Rows from block 3 of a small sound classifier, named by matrix and row number. Rows with one number belong to one channel. Each number is 128 + 32 x the weight over its row's rms, rounded and kept within 0 to 255. All counts start at 0. After the name is the row's rms in percent of the matrix's.
After each channel's rows are labels from the 100 clips, of 14976, where the channel reaches its highest value: "band" is the frequency band that holds the peak. Only what is clearly more common there than usual is listed. The data: acted Russian speech (Dusha).
# convs0: first 3x3 conv (model.blocks.3.convs.0.weight, 112x112x3x3, each kernel summed), inputs 0-111
# convs1: second 3x3 conv (model.blocks.3.convs.1.weight, 112x112x3x3, transposed, each kernel summed), outputs 0-111

convs0.78 092 [109  91 165 124  97 152  42 119  86 109  68 127 107 134  82  91 121 105  86  48  86 151  87 106 108  30 144 157 162 131 134 153 122  98 151 183 130 123  99 131 140 121 135 115 162 149 164 152 160  99  56 117 176 146 107 100  94 119 150 129 110 167  86 184 112 130 156 151 181 173 199 123 175 147 123 155 121 122 132 127 120 132 168 153 139 105 107 146 154 148  83 140  96 137 134 103 112 115 107  93 111 122 126 137 172 107  56 184 107 115 129 155]
convs1.78 097 [109 149 117 104 140 102 107  98 137 117 100  89 152 130 102 155  96  95 130 131  68 137 104  85 101  67  56  78  88 115 113 112 114 135 113 156 169 169 113 118 174  71 142 125 103 126 137 167 113 163  75 104 124  63 157 118 129  75 124 132 103  83  96  83  76 107  90 127  88 124 148  49 147 109 109 134 159 108  36 123  95 145  50 101 108 114 138  72 122 139  98 129  69 109 120 111 121  61 126 137  95 124 154 115  97  90 167 126 137 155 116 115]
band: 500 to 1000 Hz

convs0.43 094 [159  84  94 136  73 129  64 118 106  58 117 158 134 188 127  72 145 102 147 156  52 136  83 116 136 111 136 164 123 153 138 122 103 146  90 102 163 112 143 172 125 168 120 155 109  84 146 132 130  72 137  95 131 153 160  99 166 151 156 170 163 170 175 127 187 132 152 175 158 105 178 142 185 172 166 150 180 141 144 174 109 128 101 142 128 104 144 113 164 162 104  90 109 183 119 126  94  62 107  97 145 119 145  87 146 110  69 127 130  97  99  99]
convs1.43 095 [137 117  95 103 148 123 136  41 121 107 149 129 101  96  88 139  76  69  92 139  99  93  14 152 120 129 133 108 114  96 144 104 126  84 136  83  96 135  80 143 135 139 166  91 106  70 140 108 113 128 131 100  76 101 181 151 150 103 118 104 125 124 125  69 124 165  91 118 129 119  76 118 127 127  99 122  99  85  79 114 100 138  88 111 124  82  93 154 159  68  81 133  56 133  94 127  94 187  96  74  80 105 131  96 122 147 160 114 113 127 107 121]
band: 250 to 500 Hz; 0 to 250 Hz

convs0.7 113 [133 111 150  92 137 124 104 133 106 168  81  78 107  49 109 135 154 189 120 126  47 155 140  98 120  82 140 116 165 123 148 146 126 133  53 126 119 105  93  51 136 126 155 117 127 137  94 162 109 117  81 113 123 131 108  98  52 125 125  80  95 147 134 132  59  91  76 129 103 114 209 103 117 108 148 119  61 113 133 166 123  78 106 102 131 169 121 138 100 143  95 159 137 166 127 167 129 117 110 169 122 110  74 169 175 134 110 181 110 140  92 137]
convs1.7 105 [109 139 100 120 141  98 168 141 151 102 108 115  87 165 109 209 141 110 129  65 107 142 161 124 114 110  99  89 103 164 127  89 145 150  75 120 154 134  94  89 110  99 132 122 101  59 119 128 163 161  38  74 107 165 197 113 125  73 144 121 132 136  86 107 105  93 117 124 136  37 114 110 119 100  51 205 124 136 106 105 100 102 101 106 107 153 152 132 133 134 100 164 159 140 152 124 153 125 112 126 115 124 107 103  77 106 157 141 157 141  47 143]
band: 0 to 250 Hz; 250 to 500 Hz

convs0.64 124 [ 84 140 114 105 140  71 134  92 124  93 170 129 125 112 139 122 104 145 142 168  98 120 141 100 112 156 108  96  73 105 107 113  55 166 132 142 132 149 134  89 112  81 104  70 126 102 124 142  98 136 142 122 149  67 114  89 157 123 113 118 151 141 169  82 129 164  95  98 112 133 116 119 128 152 120 135 159 130 123 116 139 133 116 105  96  98  99 115  46  62  81  77  71 123  98 129  77 123 119 114  92 127 137  36  50  58 125  46  98  87 109 105]
convs1.64 117 [116 101 100 195  94 131 128 162 147  83 175 112 116 110 116 110 177 180 149 143 107 146 110 176 106 197 121 127 187  54 108 125 204 117 140 155 200 115 140 206 131 181 130 165 134 130 107 125 117 158 138  95 103 169 178 132  98  98 144  98 118 134 142 148 137 127 145  89 124 173 135 187 156  64 166 147 125 132 133 166 125 115 119 107  93 137 116 105 139 146 185 139 190  87 139  73 181 165  87 147 132 128  99 180 114 145 141 140 137  98 147 144]
band: 0 to 250 Hz

convs0.33 087 [ 65  83 153 118 135 119 127 119  73 134 115 115  84  67 139 134  92 106  62 106 145 142 172 205 127  96  69 103 128  79 174 133 115  77 171 167 113 132  56  99 137 142 130 109 192 128 159 136 125 116 124 174 132  75 142  70 117 141  90 100 110 144 128  79 113 142 118 121 137 114 115 100 178 103 176 163 128 132 132 101 115  89 130 132 173 111  88 117  98 145  85 133  81  96 219 105  80 157 159 109 118 141  95 107 125 119 137 104 163 115 175 161]
convs1.33 094 [131 109 142 141 142  71  91 103 120 138 145  86 137 128  91 117 113  99 112  81 104 139 125  46  89 128  19 117  82 111  84 130 117 108 161 100  82 126 144 154 115  98 145 120 155 127 106 141 115  79  76  73 100  88 150 106 112  77  77 148  75 141 117  72 125 129 142 126  97 122 107 131 132  92 153 142 140 104 102 106  46 104 111  94 103 105 130 103  89 110 145 134  83 123 119 162  97  68 149 124  88 148 152 147  81  77 120  64 133 154  86  76]
band: 0 to 250 Hz; 250 to 500 Hz

convs0.84 089 [ 90 128  91 123 122  78  97  96  92 127 132 139 132 160  75  68  47 123  93 173 120 148 100  95 143 161  63  49 128 112  86 149 119 130 162 159 133 111 161  99  90  74 142 141 130 141  94 113  70  61 202 126 158 136 109 117  96  63 127 135 130 108 173 104 157 117 173 156  85 108 127 136 159 107  46 155 156 158 104 153 110  79 117 116 123 145 130 169 110 153 107 106 102  84 149 151 101  97 103 137  84 125 173 156 126 143 128 167 120 104 112 135]
convs1.84 126 [140 101 101 163 140 159 122 129 126 125 122 107  62  88 122 104  96 117 107 127  59 143 132 144 197 135 141 166 178  44 169 116 178 123  59 158 176 117 115 136 103 148 153 118 182 137 127 169  90  75 106 142 124 129 175 111 150 127 123 115 153  97 118 165 137  82 130 139 137 186 121 191 137 103 189 139 118 139 144 122 156  66 126 137  64 128 129 173 159 170 119  96 162 128 110  86 163 203  65  97 152 128 128 161  94 108  97 109 142 117  94 120]
band: 0 to 250 Hz; 500 to 1000 Hz

convs0.104 087 [169  91 110 142 122 103 135 102 114 149 108  86 120 141 164 120 149  72 137 109 106 121  89 146 107  94 150 108 126 119 145 138 153 126 161 106 126  96 140 116 120 117 147 125 109  40 162 157 111 132 138 131 162 132  82  98 130 106 135  96  60 182 133  37 235 130 147 148 141  76 133 127 176  97 119 152 146 138 171 199  74 123  49 134 125 143 128 149 165 153  86 208  97 125 110 121 117 106 150  93 157 146 125 129  65 101 108 111  91 125 167 124]
convs1.104 105 [121 127 171  99 121  33  95  64 109 116 139  89 115 132 125 172 115  79 106  97 120 140 142 135 122  92  91  67 109 120  89  73  84 129 121  82  73 119 122  55 105 110  99 126  75  63 114  95 141 164  90  93 142  81 185 112 152 128 131 140  93 103  92  91  92 159 111  87 145 108  67 161 113 117 152 181 117 123 107 158  97  84 155 102  93 141  73 103 113 128 105 158 113  96 129 120  95  86 123  77 111 108 133  99  74 147 159 131 156 139 134 130]
band: 250 to 500 Hz

convs0.14 132 [114 132 115 146  76 133 132 126 122 131 169 140 135 200  63 150 142 141 135 105 143  93 114  69  21 132 125 121 149 166  92 100 137 155 156 133 124  99 157 161 142 106 138 135 117 101 169 153  71 150 144 100 148 139  25 152 101  78 106 126  65 117 113 106 152  86 105 110 144 144  94 123 107 111 108 107 107  52  91 140 142 137  73 106  81  70 110 105 106  79 166 176 109 138 166 103 112 102  95 143 138 123 168 139 128 113  92 106  85  96 105  86]
convs1.14 112 [119 130 136 127 160 112  96 100  99  88  89  69 107 110 146 155  95 131  96 141 150 138 124 131 122  57 104 139 201 111 167 127 129 122 109 133  69 140 137 118 122 121 127  97 101 117 136 172 142 169 156 118  94  98 193 126 143 120 109 125 104 146 102 148 122 168 130 117 103 185 106 183 161 115  95 118 149 113 134 139 131  57 183 104 135 141 123 162 159 126  59 135 159 115 125  64 132  50  83  24 166 139 151  99 113 138 100  85  89 139 206 153]
band: 500 to 1000 Hz

convs0.63 097 [116  49 157 133  71 139  80 142 120  66 127 113  98 151 133  55  80 153 119 101  92 127  89  91 112  78  36 116 100 196 123 142  85  96 151 110 123  92 157 163 135 157  71 134 115 126 104  92 127 128 156 127 156 164 101 151 105 113  91 152 112 164 142 146 188 142 185 178 152 148 147 140 147 151 130 135 156 128 133 179  55 137 131 159 103 134 128 136 142 152 125 134 128 151 118  77  74 139 117 129 129 103 121  98 132  69  97  95  98 114 124  53]
convs1.63 096 [ 84 135  92 190 161 183 153 146 140  90 111 153 114 121  90  84 154 129 124 123  60  99 109 139  89 115 122  97  75  66 143  64 187 113 109  94 148 106 106 122 162 169  64 101 126  62 112  92 114  86 163 155 173 131 168 102  87 110 149  87 142  81 108  99  95 103  79 105 116 149 138 152  85 121 150 184 116 146 107 108 127 156  68  88 138 102 124 127 105  98 123 117 134 110  93  79 162 132 116 118  88  81 108  98 143 120 153  73  66 106 141 139]
band: 0 to 250 Hz

convs0.62 103 [ 73  98 121 152 112 114 115  91 132 132  64 108 137 120 148 125 106  97 118  47 130 185  93 103 169 105 107 118 115 124 133 113  98 102 153 114 165 152 165 146 139 130  97 162 138 119 159 188 135 165  84 138 127 102 119 169 131 105 128 110 137 108   4 130 111  82 121 102 120  91 144 107 134 115 117 124 142 171 102  95  86 113 115 113  27 128 134 144 118 145 133  97 131  94 162  40 123  81 157  55 111  94 126  89 133 111 115 151 142  69 122  96]
convs1.62 110 [120 144 147 164 133 138 129 121 130 116 127  75  95  78  80  98 111  88 101 102  41 132 129 168 100  97 186 208 150  65  91 107 133 105 129 146  74 128 120 152 113 122 180  80 108 125 140 162  56  92 139 144  81 133 180  83 123 113 143 123 110 110 124 130  76 130 107 113 105 146 171 161 144 118 192 163 137 121  61 160 134 147 118  89 121 150 152 113 163 131 109  98 151 161 102 152 174 134 162 132 157 166 130 143  99 179 138 120  79 128 170 201]
band: 500 to 1000 Hz

convs0.11 072 [118 121 190 124 107 119 129 125 113 103 118  99 114  18 131 135  72  79  68 122  80 167 117 132 181 125 128 155 149 110 114 140 110 117 118 132 144 125  84  98 117 153 117 162 109  81 123 154 133  86 120 153 122 143  92 103  78 126 177 106 123 131 144 138  71 127 135 125  50 101 219  87 126 115 116 210 127 121 122 135 132 120 162 146 146 135  88 127 124 155 106 120 115 119  97 115 110  79 170  82  75 109 100 152 120 199 122 215 159 119 119 145]
convs1.11 104 [ 68 113 125 155 132 104  91 120 111 138  98  84  41 139 126 126  96 118  87  63 141 128 131  83 121  92  59 161 117 125 125 144 184 123  48 117 112 103 108 103 107 120 153 146 129 162 105 145  95  88  21 117 133 116 189 134 101 119  73 111 141 129  86 162 137  72 114  96  90 143 101 167 172  67 151 195 103 146 127 121 114 101 157 111 107 114 114 133 139 171 124 144 132 146 150 134 214 132 154 144 137 146 127 151 159  88 121  98 113 156 115 140]
band: 0 to 250 Hz

convs0.106 091 [149 127 142 157 103 168 102  96  76  55 176 138 161 119  90 159 114  90  93 157 136  96  44  63 104 150 115 147 136 136 141 172 104 126 139 131 142 129 137 155 132 108  94 126 136 123 127 104 111 142 140 120 144 173 122 159 131  85 120 152  57 171 138 141 151 149 147 196 100 162 117 148 144 104 103 134 193 172 123 180 138  83 104 125 135 165  96 108 159 149 127 114 144 104 140 102 150  34  43 128 150  89 140 139 152 161 115 143  39 114 118  96]
convs1.106 103 [114 117 123 184 128 139  75 162 132  72  87  86 122  76 139 160 124  69  91  62 116 141 111  46 169 125  71 138 138  87 179  81 148 144 118  95 145  96 116  89 130 132 143  99 143 148 124 121  59 174  92 129 171 131 170 111 100 103 105 117  86 136  89 160 120 128 102  90 123 184  67 154 175 117 135 153 135  68  92 134 121 140 157  92 111 120 129 118 113 113 157 125 125  94 117 101  90 136  89 126 128 112 137 145  78 140 184  96 118  50  76 118]
band: 250 to 500 Hz

convs0.1 105 [108 112 145  76  53 115 127 137 112 154  98  99 125 104 127 162  77 109 123  84 112 118 104  65 156 108 121 100 148 120 166 137  86 151 120 103 123 147  91  37 162 128 118 139 136 119 110 117  85  90  88  41 165 131 107  86 111 108 168  83  96 116  72 172  88  78 133  90  50 120 149 164 102  83 214 119 136 164 106 117 114 113  76 147  97 127 147 146 131 177 101 140 153 115 149 112 122  75 131 141  77 127 107 153 122 100 113 118 121 125 161 150]
convs1.1 100 [146 144 125 133 166 103 132 145 135 146 101 157  92  95 108 181 129 104 146 120 109 166 120 165 115 182 103 118 132 152 146 155 171 171  84 160 135 105  53  63 116 109 121 141  63  96  89 128 185 177 103 126 135 112 160 181 183 122 107 124 143 176 140 101 109 165 148 133 106 158 110 156 147  88  74 160 104 184 169 109 148 151 103 129  91 191 157 166 109 174 129  72 157 143 141 174 153 158 191 155 144 121 112 112 124  52 155  98 172 128 104 164]
band: 0 to 250 Hz

convs0.109 096 [167  79 108 112 136  70  48  91 106 107 131 114 131  78 125 115 168 120  93 155  62 184  67 135 139 108 114 174 121 106 106 121 111 157 150 117 138 135 161  91 148 138 105 116 107 107  94 112 133 112 150 129 153 139  82 101 115 133 129 139  79 155 185 130 132 120 124 169  97  78 137 171 160 100  79 133 162 107 115 141  95  99  69  87 137 131 101 135 181 151   5 142 104 171  81 130  73 102 122  93  90  95  92 146 117  98  76 133 120 136 134 125]
convs1.109 084 [ 81  75 103 106 130 137  72  87 121 174 123 144 100 172 125 169 122 107 121 112  77 108  57 192  76 103  56  71  87  79 154  83 128 148 110 157 107 123  51  64 105  85 167 121 112 162 149 109 126 162  96  92 138  77 119 150 121 114 111 166 115  93 120 113 123 117  72 155 155 149  76 119 128 101 134 141 131 125  96 177  90 125 162 135  98  98  76 110 129  90 138 132 106  89 133 121 155 126 112 128 108 120 174 153  76 146 183 105 152 154  97 111]
band: 250 to 500 Hz; 500 to 1000 Hz

convs0.81 105 [ 98  63 131 139 120 154  86  98  72 145  75  89  61 112  89 133 130 153  99  86 151 103 141 102 113  37 143  95 145  95 135 105 152  90 101 144 111 108 108 114 128 113 154 112 115 151 122 214  95 105  75 145 135 115 119  99  42 143 159 122 154 120 102 138 122  76 115 131 115 104 132  76 108 137 148  76  95 132 159 143 137  85 130 111 116 159 108 123 141 131 132 150 136 122 142 104 129 146 111 208 157  88  53 169 170  74 122 196 130 116  90 117]
convs1.81 086 [ 97 138  47  86  69 104 134 112 144 112 126  88 137 146 105 169  78  84 159  81 132 155 132 128  89 148 122 140 134 179  96 147 200 166  16 155 176 125 106 152 120 126 135 129 146 150 112 175 139 134  70 126  96 120 207  92  88 141 132 152 134 148  90  55  97 101 158 107 114  64 108 115 164 124 119 191 104 123 142  76  76 131 126 138 140 141 125  90 134 134  96 158 136 107 145 104 136 103 107 147 129 142 119 109 107 126  78 142 127 124  75 117]
band: 500 to 1000 Hz

convs0.28 108 [124  87 114 120  86 174 126 134 106  86 130 156 114 155 141  63  80 164  76 109 113 137 115  79 119 111 109 103 138 159 176 122  81  97 136 132 141 148 160 140 104 145  60  68 130 130 123 186 159  12 125 139 152 106 123  71 102 136 135 126 158 165 134 184 121 122 144 153 118 182 103 118 116 124 180  78 155 121 119 125  99  75 168 184  89  89 118 101 155  69  81 134 114 172 137 115  96 117 115 152 115 131 114 136 152 127  65 167 147  93 118  94]
convs1.28 093 [ 94 131 102 147 185 174 149 134 120  56 152  71 138  90 129 112 131 100  69 102  43 146 123 140 125 160 149 140  88 152 148 116 157 127 117 126 129  43 102 111 106 159  74  98  85 118  89 144 109 123 134 154 160 105 129 113  32 129 103 135 153 136 150  98  94 102 100 119 137 100 151 117 125  66 114 135 116 115 110 108 148 143  70 123 100 151  79  90 110 130 129 138 103  97 177 139 132  85 120 153  18 115 106  98 148  96 136  58 124 130 123 112]
band: 0 to 250 Hz; 250 to 500 Hz

convs0.110 101 [ 90 120 165 130 109 107 134 122 130 112 115  97  86 194 139 131 174 153 110 131 112 135 118  77 101 100 112  85 125 102 131 112 130 108  95 149 102 170 144 165 156 119 148 117 137 151 187 155 164 156  98 114 115 128  94 146 115 107  88 190  75  90 107 112 114  94  99 143 128 166  68  94 154 105  81   0 105 103 129 153 148 129 142 137 107  89 105 104 102 118 144  62 103 115 166  67 111  83 131 151 147  89 133  79  94 107 128  98 139 100  57  70]
convs1.110 102 [124 120  66 127 147  76  84 124 115 129 150 147 111 127  92 104 104  83  95 172 131 123 130  68  60  99 100 127 159 169 177 116 187 159 132 172  95 121 126 141 156 168 156 118 163 139 136 144 121 190 129 136 141 118 180 124 104 116 108 145 109 176 128  86 163 160 137 125  79 190 151 170 193 152 137 108 188 111 105 133 124  97 130  31 163 123 182  62 128 111 128 118 163 141 138  99 149 142 127 121 167 144 130 103 101 135 114  94 102 161 207 162]
band: 500 to 1000 Hz

convs0.49 124 [ 92 131 129  83 154  77 114  67 168 122  88   3  56 127 127 102 123 134 145 126 127 104 143 115 117 102 105 105  54 140 119 112  97  46 138  96  82 145 135 172 121 104 106 148  89  86 123 110 124  96  62 134  75 142 121 149 116 127  81 145  74  71  95 117 101 126 144  85 113 107 138 102 110 109 107 159 132  85 138 143 150 138 133  77 153 128 116 149  81 124 174  95 136 103 104 118 150 124 137 124 116 119 144  90  57 157 155  92 117 144  79 140]
convs1.49 110 [ 43 111 113  52  58 109 111 149 121  99 147 147 137 132 144  96  84  92 136 123 108 101  66  76  90 148 136  93 104 158 113 131 109 138 131 126 141 138 150  38 119  92 140 101 155 119 130 166  97 114 136 116 116 114 122  58 120 129  77 168 143 172 100 147 116 147  95  42 131 173 125 110 115 150 136 179 150 143 114 158  73 141 110 132 139 135 179 136  99 100 105  82 158 105 164 155 171 132 131 166 112 118 147  93  96  45 103 134  76 103 154 120]
band: 250 to 500 Hz; 500 to 1000 Hz

convs0.20 096 [160 134 130  94 101 113  70 143 135  91 108 160 152 136  64 117 129 154 124 175 102 113  27 114 126 119 117 120 152 162 103  97 117 160 162 127 120  71 123  86 111 127 100 148 138 128 122  92 179 109 116 128 121 193  92 137  39 128 176 130 119 158 166 120  79 119 134 174 149  58 195 107 135 160 100 178 109 150 110 103 106  67 145 169 161 106 124 155 136 149 106  90  99 152  96 155  81 102  66  94 131 110  99 135 173 141  96 163  93 137 106 116]
convs1.20 101 [121  98 137 159 167 113 105 119 100 135 147 119  95 156 120 129 166 131 131 116  52 165  50 109 168  87  80 156 136 157 149 134 170 144  55 139 121 140 122  91 171  88 156 132 107 125 104 161  56 137  90 130  82 138 183 121 102  70  72 145 174 159 118 113  90 100  96 135  90  83 110 144  95 109 145 152 128  27 106 110 131 130 115 148 157  88 154 114 133 152 126 150  92  92 127 129 120  83 131 125  96 121  88  98 172  89 154  71 176 143 120  85]
band: 250 to 500 Hz

convs0.12 074 [ 86  83 159  84  86 143  97 116 145  53  85 113 130  83  76 144 115  48  82 114 105 130 151  78 129 110  99  91 129 151 116 140 141 161 139  81  89  79  92 124 151 163 121 162 125  79 121 134 143 117  92  88 129 185 145 122  40 139 108 123 134 132  96 100 126 110 135 126 128  90 117 111  92 123  79 158  80  68 145 101 113 101 127 101 109 126 125 156 154 148 188 117 162 119 144 101 115 151 107  22 137  88 101 142 147 101 156 115 145  77 108 161]
convs1.12 104 [ 80  74  89  83  48  48  20 102 119 194  91 126 116 116 126  71 130 203 145 121 103  86 128 123  86 120 101 142 130  74 149 125  72 128 115 110 115 155 116 159 113 112  92  91 113 153 110 124  89 130  87 155 109 155 105 129 134 114 142 141 119 152 155 151 129 171  92 146 101 201 153 156 180 171 114 142 182 161 144 100 115 126 133  87 111  80 137 144 136 125  91 135 156 133  85 132 169 147 165 133 118  94 123  98 115 147 111 116  90 135 149 143]
band: 250 to 500 Hz

convs0.38 091 [104 102  41 152 113 214 129  59  84  63 155  97 145 148 104 156 105 130  99 108 159  90 117  57 105 163 110  97 121 132 103 124 115  90 186 142 112 143 161 139  56  99 123 119  73 117 148 130 116 115 141 165 125 101  88 119  95 142  66 109  97 145 139  98 132 123 153 114 163 147 126 128 120 146 125 154 132 100 131  93 120 124  57  95 125 130 113 151 130 126 151  99  52 112 199  76 108  89 107 128 137 123 152 130 168 110 132  98  61 129  83  98]
convs1.38 096 [ 79  90 146 111  72  96  71 122 119 156 112 114 102  71 130  96  88 123 116  47 152  67 127 177 111 103  83 108 137  55 144  89 174 108  89 127  38 131  61 185 162 130 107 105  96 145 142 136  98 163 132 110 105 101 180 118 101  97 106 108 116 155 143 119 158 152 142 101 102 188 167 165 116 140 131 145 155 142 128 136 117  74 156  99 154 162 118 136 109 147 108  93  92  86 109 128 124 142 102 106 150  79  83 118 121 107 145  83 103  71 150 138]
band: 250 to 500 Hz

convs0.71 090 [150 125 139 114 106 113 114 136 138 114 147 159 150 148 138 124 158 135 116 153 138 148  93 113 139 137 124  77 127 115 165 194 101 154 122 120 118 116 170 144 156 163  92 111 150  90 117  60 137 101 202  88 147  78 102 114 156 108 111  72 108 113 121 102 168 123 129 149 104 127 113 119  93  97 117 124 166 148 148 156 123 127 110  82  89 111 115 154 180 162 120 193 120  68 131  88 144  60  82  68 102 136 157  43  65 122 143  16 126 106 117  75]
convs1.71 104 [132 116 117  99  98 123 150 109 102 124 106  75 119 127  39 157 155  96 143 121  97  90 133 150 144 125 113 105 141  35 122  79 178  70 171 111 136 141  82 104 113 151 130 123 128  87 175  72 113 139 142 113 127 116 214 128 120  98 118 106  84 104 133 143 103 181 110 111 222 183 125 134 161  93 134 162 150 144 108 183 118 124 116 106  93 116  86 191 134 127 104  80 105  94 108 101 125 164 108  62 116 132  99  75 108 155 157 144 140 112 106 139]
band: 250 to 500 Hz

convs0.92 099 [124 126 142 169 130 197 104 117 102  62 114 139 113 102  89 102  82  80 111  26 102 188 120  95 132  59  79  82 179 108 126  88 116  56  92 183 127  96  85 143 149 151 139 137 111 140  81 166 133 140 133 137 142 133 137 142 123 132 132  99  89 130  60 118 166  92 176 140 133 128 117  78 149  77  85  98  82 151 118 162 164 164  91 155 106  95 105 108 121 120 149 124 154 126 158  72 132 128 116 107 118 127  96 131 169 134 148 149 119 111 116  67]
convs1.92 115 [100 121  81 101  61 112  70 148 131  89 149 185 166 144  77 128  68  97 108  75 153 160 150 134 135 171 156  95 131 122 117 113 121 140  94 135 136 116 130  86 102 129  95  74 132  77 116 144 120  85 137 116 127  82 182 149 106 141  96 188 153 113  93 145  51 110 144 143 159 110  91  94  94 177 104 162  98 173 125  78  74  75 130  89 103 146 111 140  68  88 147 142 157 107 144 119 116  98  73 144 132  86 122 121 114  86 171 155  84 114 158 169]
band: 500 to 1000 Hz; 0 to 250 Hz

convs0.102 135 [ 12 103 149 156 156 138 150 129 112 177 121  97  94 116 175 164 129  94 121 116 118 164 143 137 116 119 106  53 123 146 108  98 124  88 129 122 107 112 134 158 138 101 122 149  99 100 151 142 144 153 134 152 133  82  93 158 112  72  70 108  98 112 115  64 146 129 136  28 119 117 134  60 157  84  95 108 107 154 145 143 126 143  92  73 127 161 110 149  51 142 144 105 143  85 176 109 146 119 163 135 128 156 159  99  66 122 154  77 146 147  91 106]
convs1.102 105 [124 132 118 135 126  84 113  34 137  37 153  99  60  99  86  93 105  61  95  51 116 104 133 105  55 121 114 106 160 143 123 124  95 136 139 134  47 135 114 166 136 131 158 123 133  95 129 176 129 135 139 159 122  82 141 113 158 118 133 135  80 135 120 144 147  94 128  70 105 161 117 171 117 120 106 157 141 101 105 156  85 114 145 104 124 106 115  87 122  99 133 104 164 120 152 113 159 114 123  62 141 136 119 113  37 110 191  96 111 134 162  98]
band: 500 to 1000 Hz

convs0.70 079 [ 76  93 139 114  94  95  94 141 148 112  52 135 109  86  96 143  95 125 107 149 108 182 139 132 115  83 140 122  85 118 100 142 106 120  74  84 124  65  50 138 145 136 128 100  94  83  92 115 151 125 103 135 137 142 120  72  94  61 121 138 157  92  95  50  99 122 109 110  94 152 147  84 168  45 108  84  93  97 116 154  84 107 136 121 103 110 135 135 115 149  77 102 106 135 113 131  83 141 145 124 111  84 112  73 111  71 150 156 138  79 124 174]
convs1.70 118 [105 124  50 105 132  80  97 154 127 148 156 112  54 145 156 112 137 160 129 157  90 107 119  97 131 156 159 152 133 126 148  90  82 144 119 131 149 200 141 132 162 101 148 154 150 177 138 133  77 141  50 133 180 154 112 162 167 122 163 142 139 102 121 151 141 120  59 114 110 220  84 189 181 134 139 145 152 155 158 128 171 133 174  97  96  97 129 125 114 164  90 105 145 168 113 150 172 136 125 155 107 150 169 112 123 192 136 100  77 154 171 132]
band: 500 to 1000 Hz; 250 to 500 Hz

convs0.35 095 [108 108 190  31 117 125 125 123 152  61 139  93  98 156 139  77 129 115 124 119 118 140 143  62 179 113 101  87  27  89 107 166  74 104 131 106 110 156  98 162 118 153  81 134 137 116 128 121 163 128  88 160  83 126 120 146 135 150  93 140  95  93  89 110  81 116 121 112 122 118 141  84 122 113 122 125 132 147 136 132 141 138 156 121 110 145 137 136 110 153 148  94  79 126 136 113  95 107 129 101  98 100 151  68  54 160 141   7 132 110 121 102]
convs1.35 104 [ 96 110 101 141  87 124 134 122 124 111 136 160 138 121 141 124 137 107 122 152 123  99 114 142  80  69 154  46 108 144  93 115 112 124 112 141  86 133 130 122 149 159  69 122  83 129 103  95 121 134 136 112 152 107  99  96  85 122 105 151 160 119 142  86 118 151 125 107 137 148 182  91 121 114 123 183 154 123  85 136  73 115  53   0 151 128 137 105  77 116 128 105 133  84 123 138 129 128 127 175 127 107  91 102 114  65 104 110  73 150 189 181]
band: 250 to 500 Hz

convs0.23 096 [142 123  98  88  61  79  99 100 149  71 144 139 171 143 139  90 109 134 163 104  50  96  89  96 129  95  68 105 143 171 158 145  92 150  69 127 160 102 117 139 138 134 102 111 111  96 114 133  95  86 138 117 112 144 134  72 132 135 146 117 139 150 138 134 187 123 118 155  74 120 145 152 130 134 179 115 136 187 196 163 124  98 115 180 112  91 152 102 173 127 115 144 133 139 154 156  61  79 106 154  79  73 161 157 154 105  86 147 149 101 205 109]
convs1.23 108 [104 114 147 130 152 140 132 127 143 161 142 127 101 139 101 201 124  89 103 143 106 117 127 146  97 182  98  96 141  95 144 144 207 161 102 125 173 136 121 115 193 149 107 143 156 176  80 139 156 165  71  84 101 147 180 172 154 161 147 124 133 119 148  73  73 113 104 104 143 151 128 119  63  98 155 144 137 123 113 110 118  85 170 146  85 212 136 164  98 154 150 126 154  93 131  96 100  91  79  96 103 100 119 158 144 104 189  92  68  74  88 141]
band: 0 to 250 Hz

convs0.57 142 [193 134 124 149 101 125 118  80 115  35  67 121 140 134  83  81 138 105 113 153 150 135  83 106 184 101 119 149 119 104 105  98 127 127 160 137 121 129 142 166 139 136 113 110 111 140 122  90 153 131 127 151 118 153 135 108 119 161 143 187 161 125 131 172 128 132 128 205 137 135 194 160 194 163 169 165 161 167 115 169 112 123 141 141 132 127  97 114 184 118 105  92  63 219 147 124  83 109 107 129 135  79 179 102 185 174  75 143 110  93 127 107]
convs1.57 111 [122 134 145 137 176 141  99 125 117 108  93 140 112 149 102 109 127  80 106  74 117  80 115 126 100  80 104  86  83 131 195  67 178  82  28 115 111 130 124 118 174 133 140  95 116 102 116 112  70 175 123 127 113 161 162 128 101  89 124  99  68  86 108 133 113 109 110  88 145 141 126 110  98 137 125 125 122  13 115 116 119 163 161 114 154 106  96 113 100 104  40 125 115 152  87 130 150 111 112  76 158  81 173  95 103 121 134 123 107 130  95 119]
band: 500 to 1000 Hz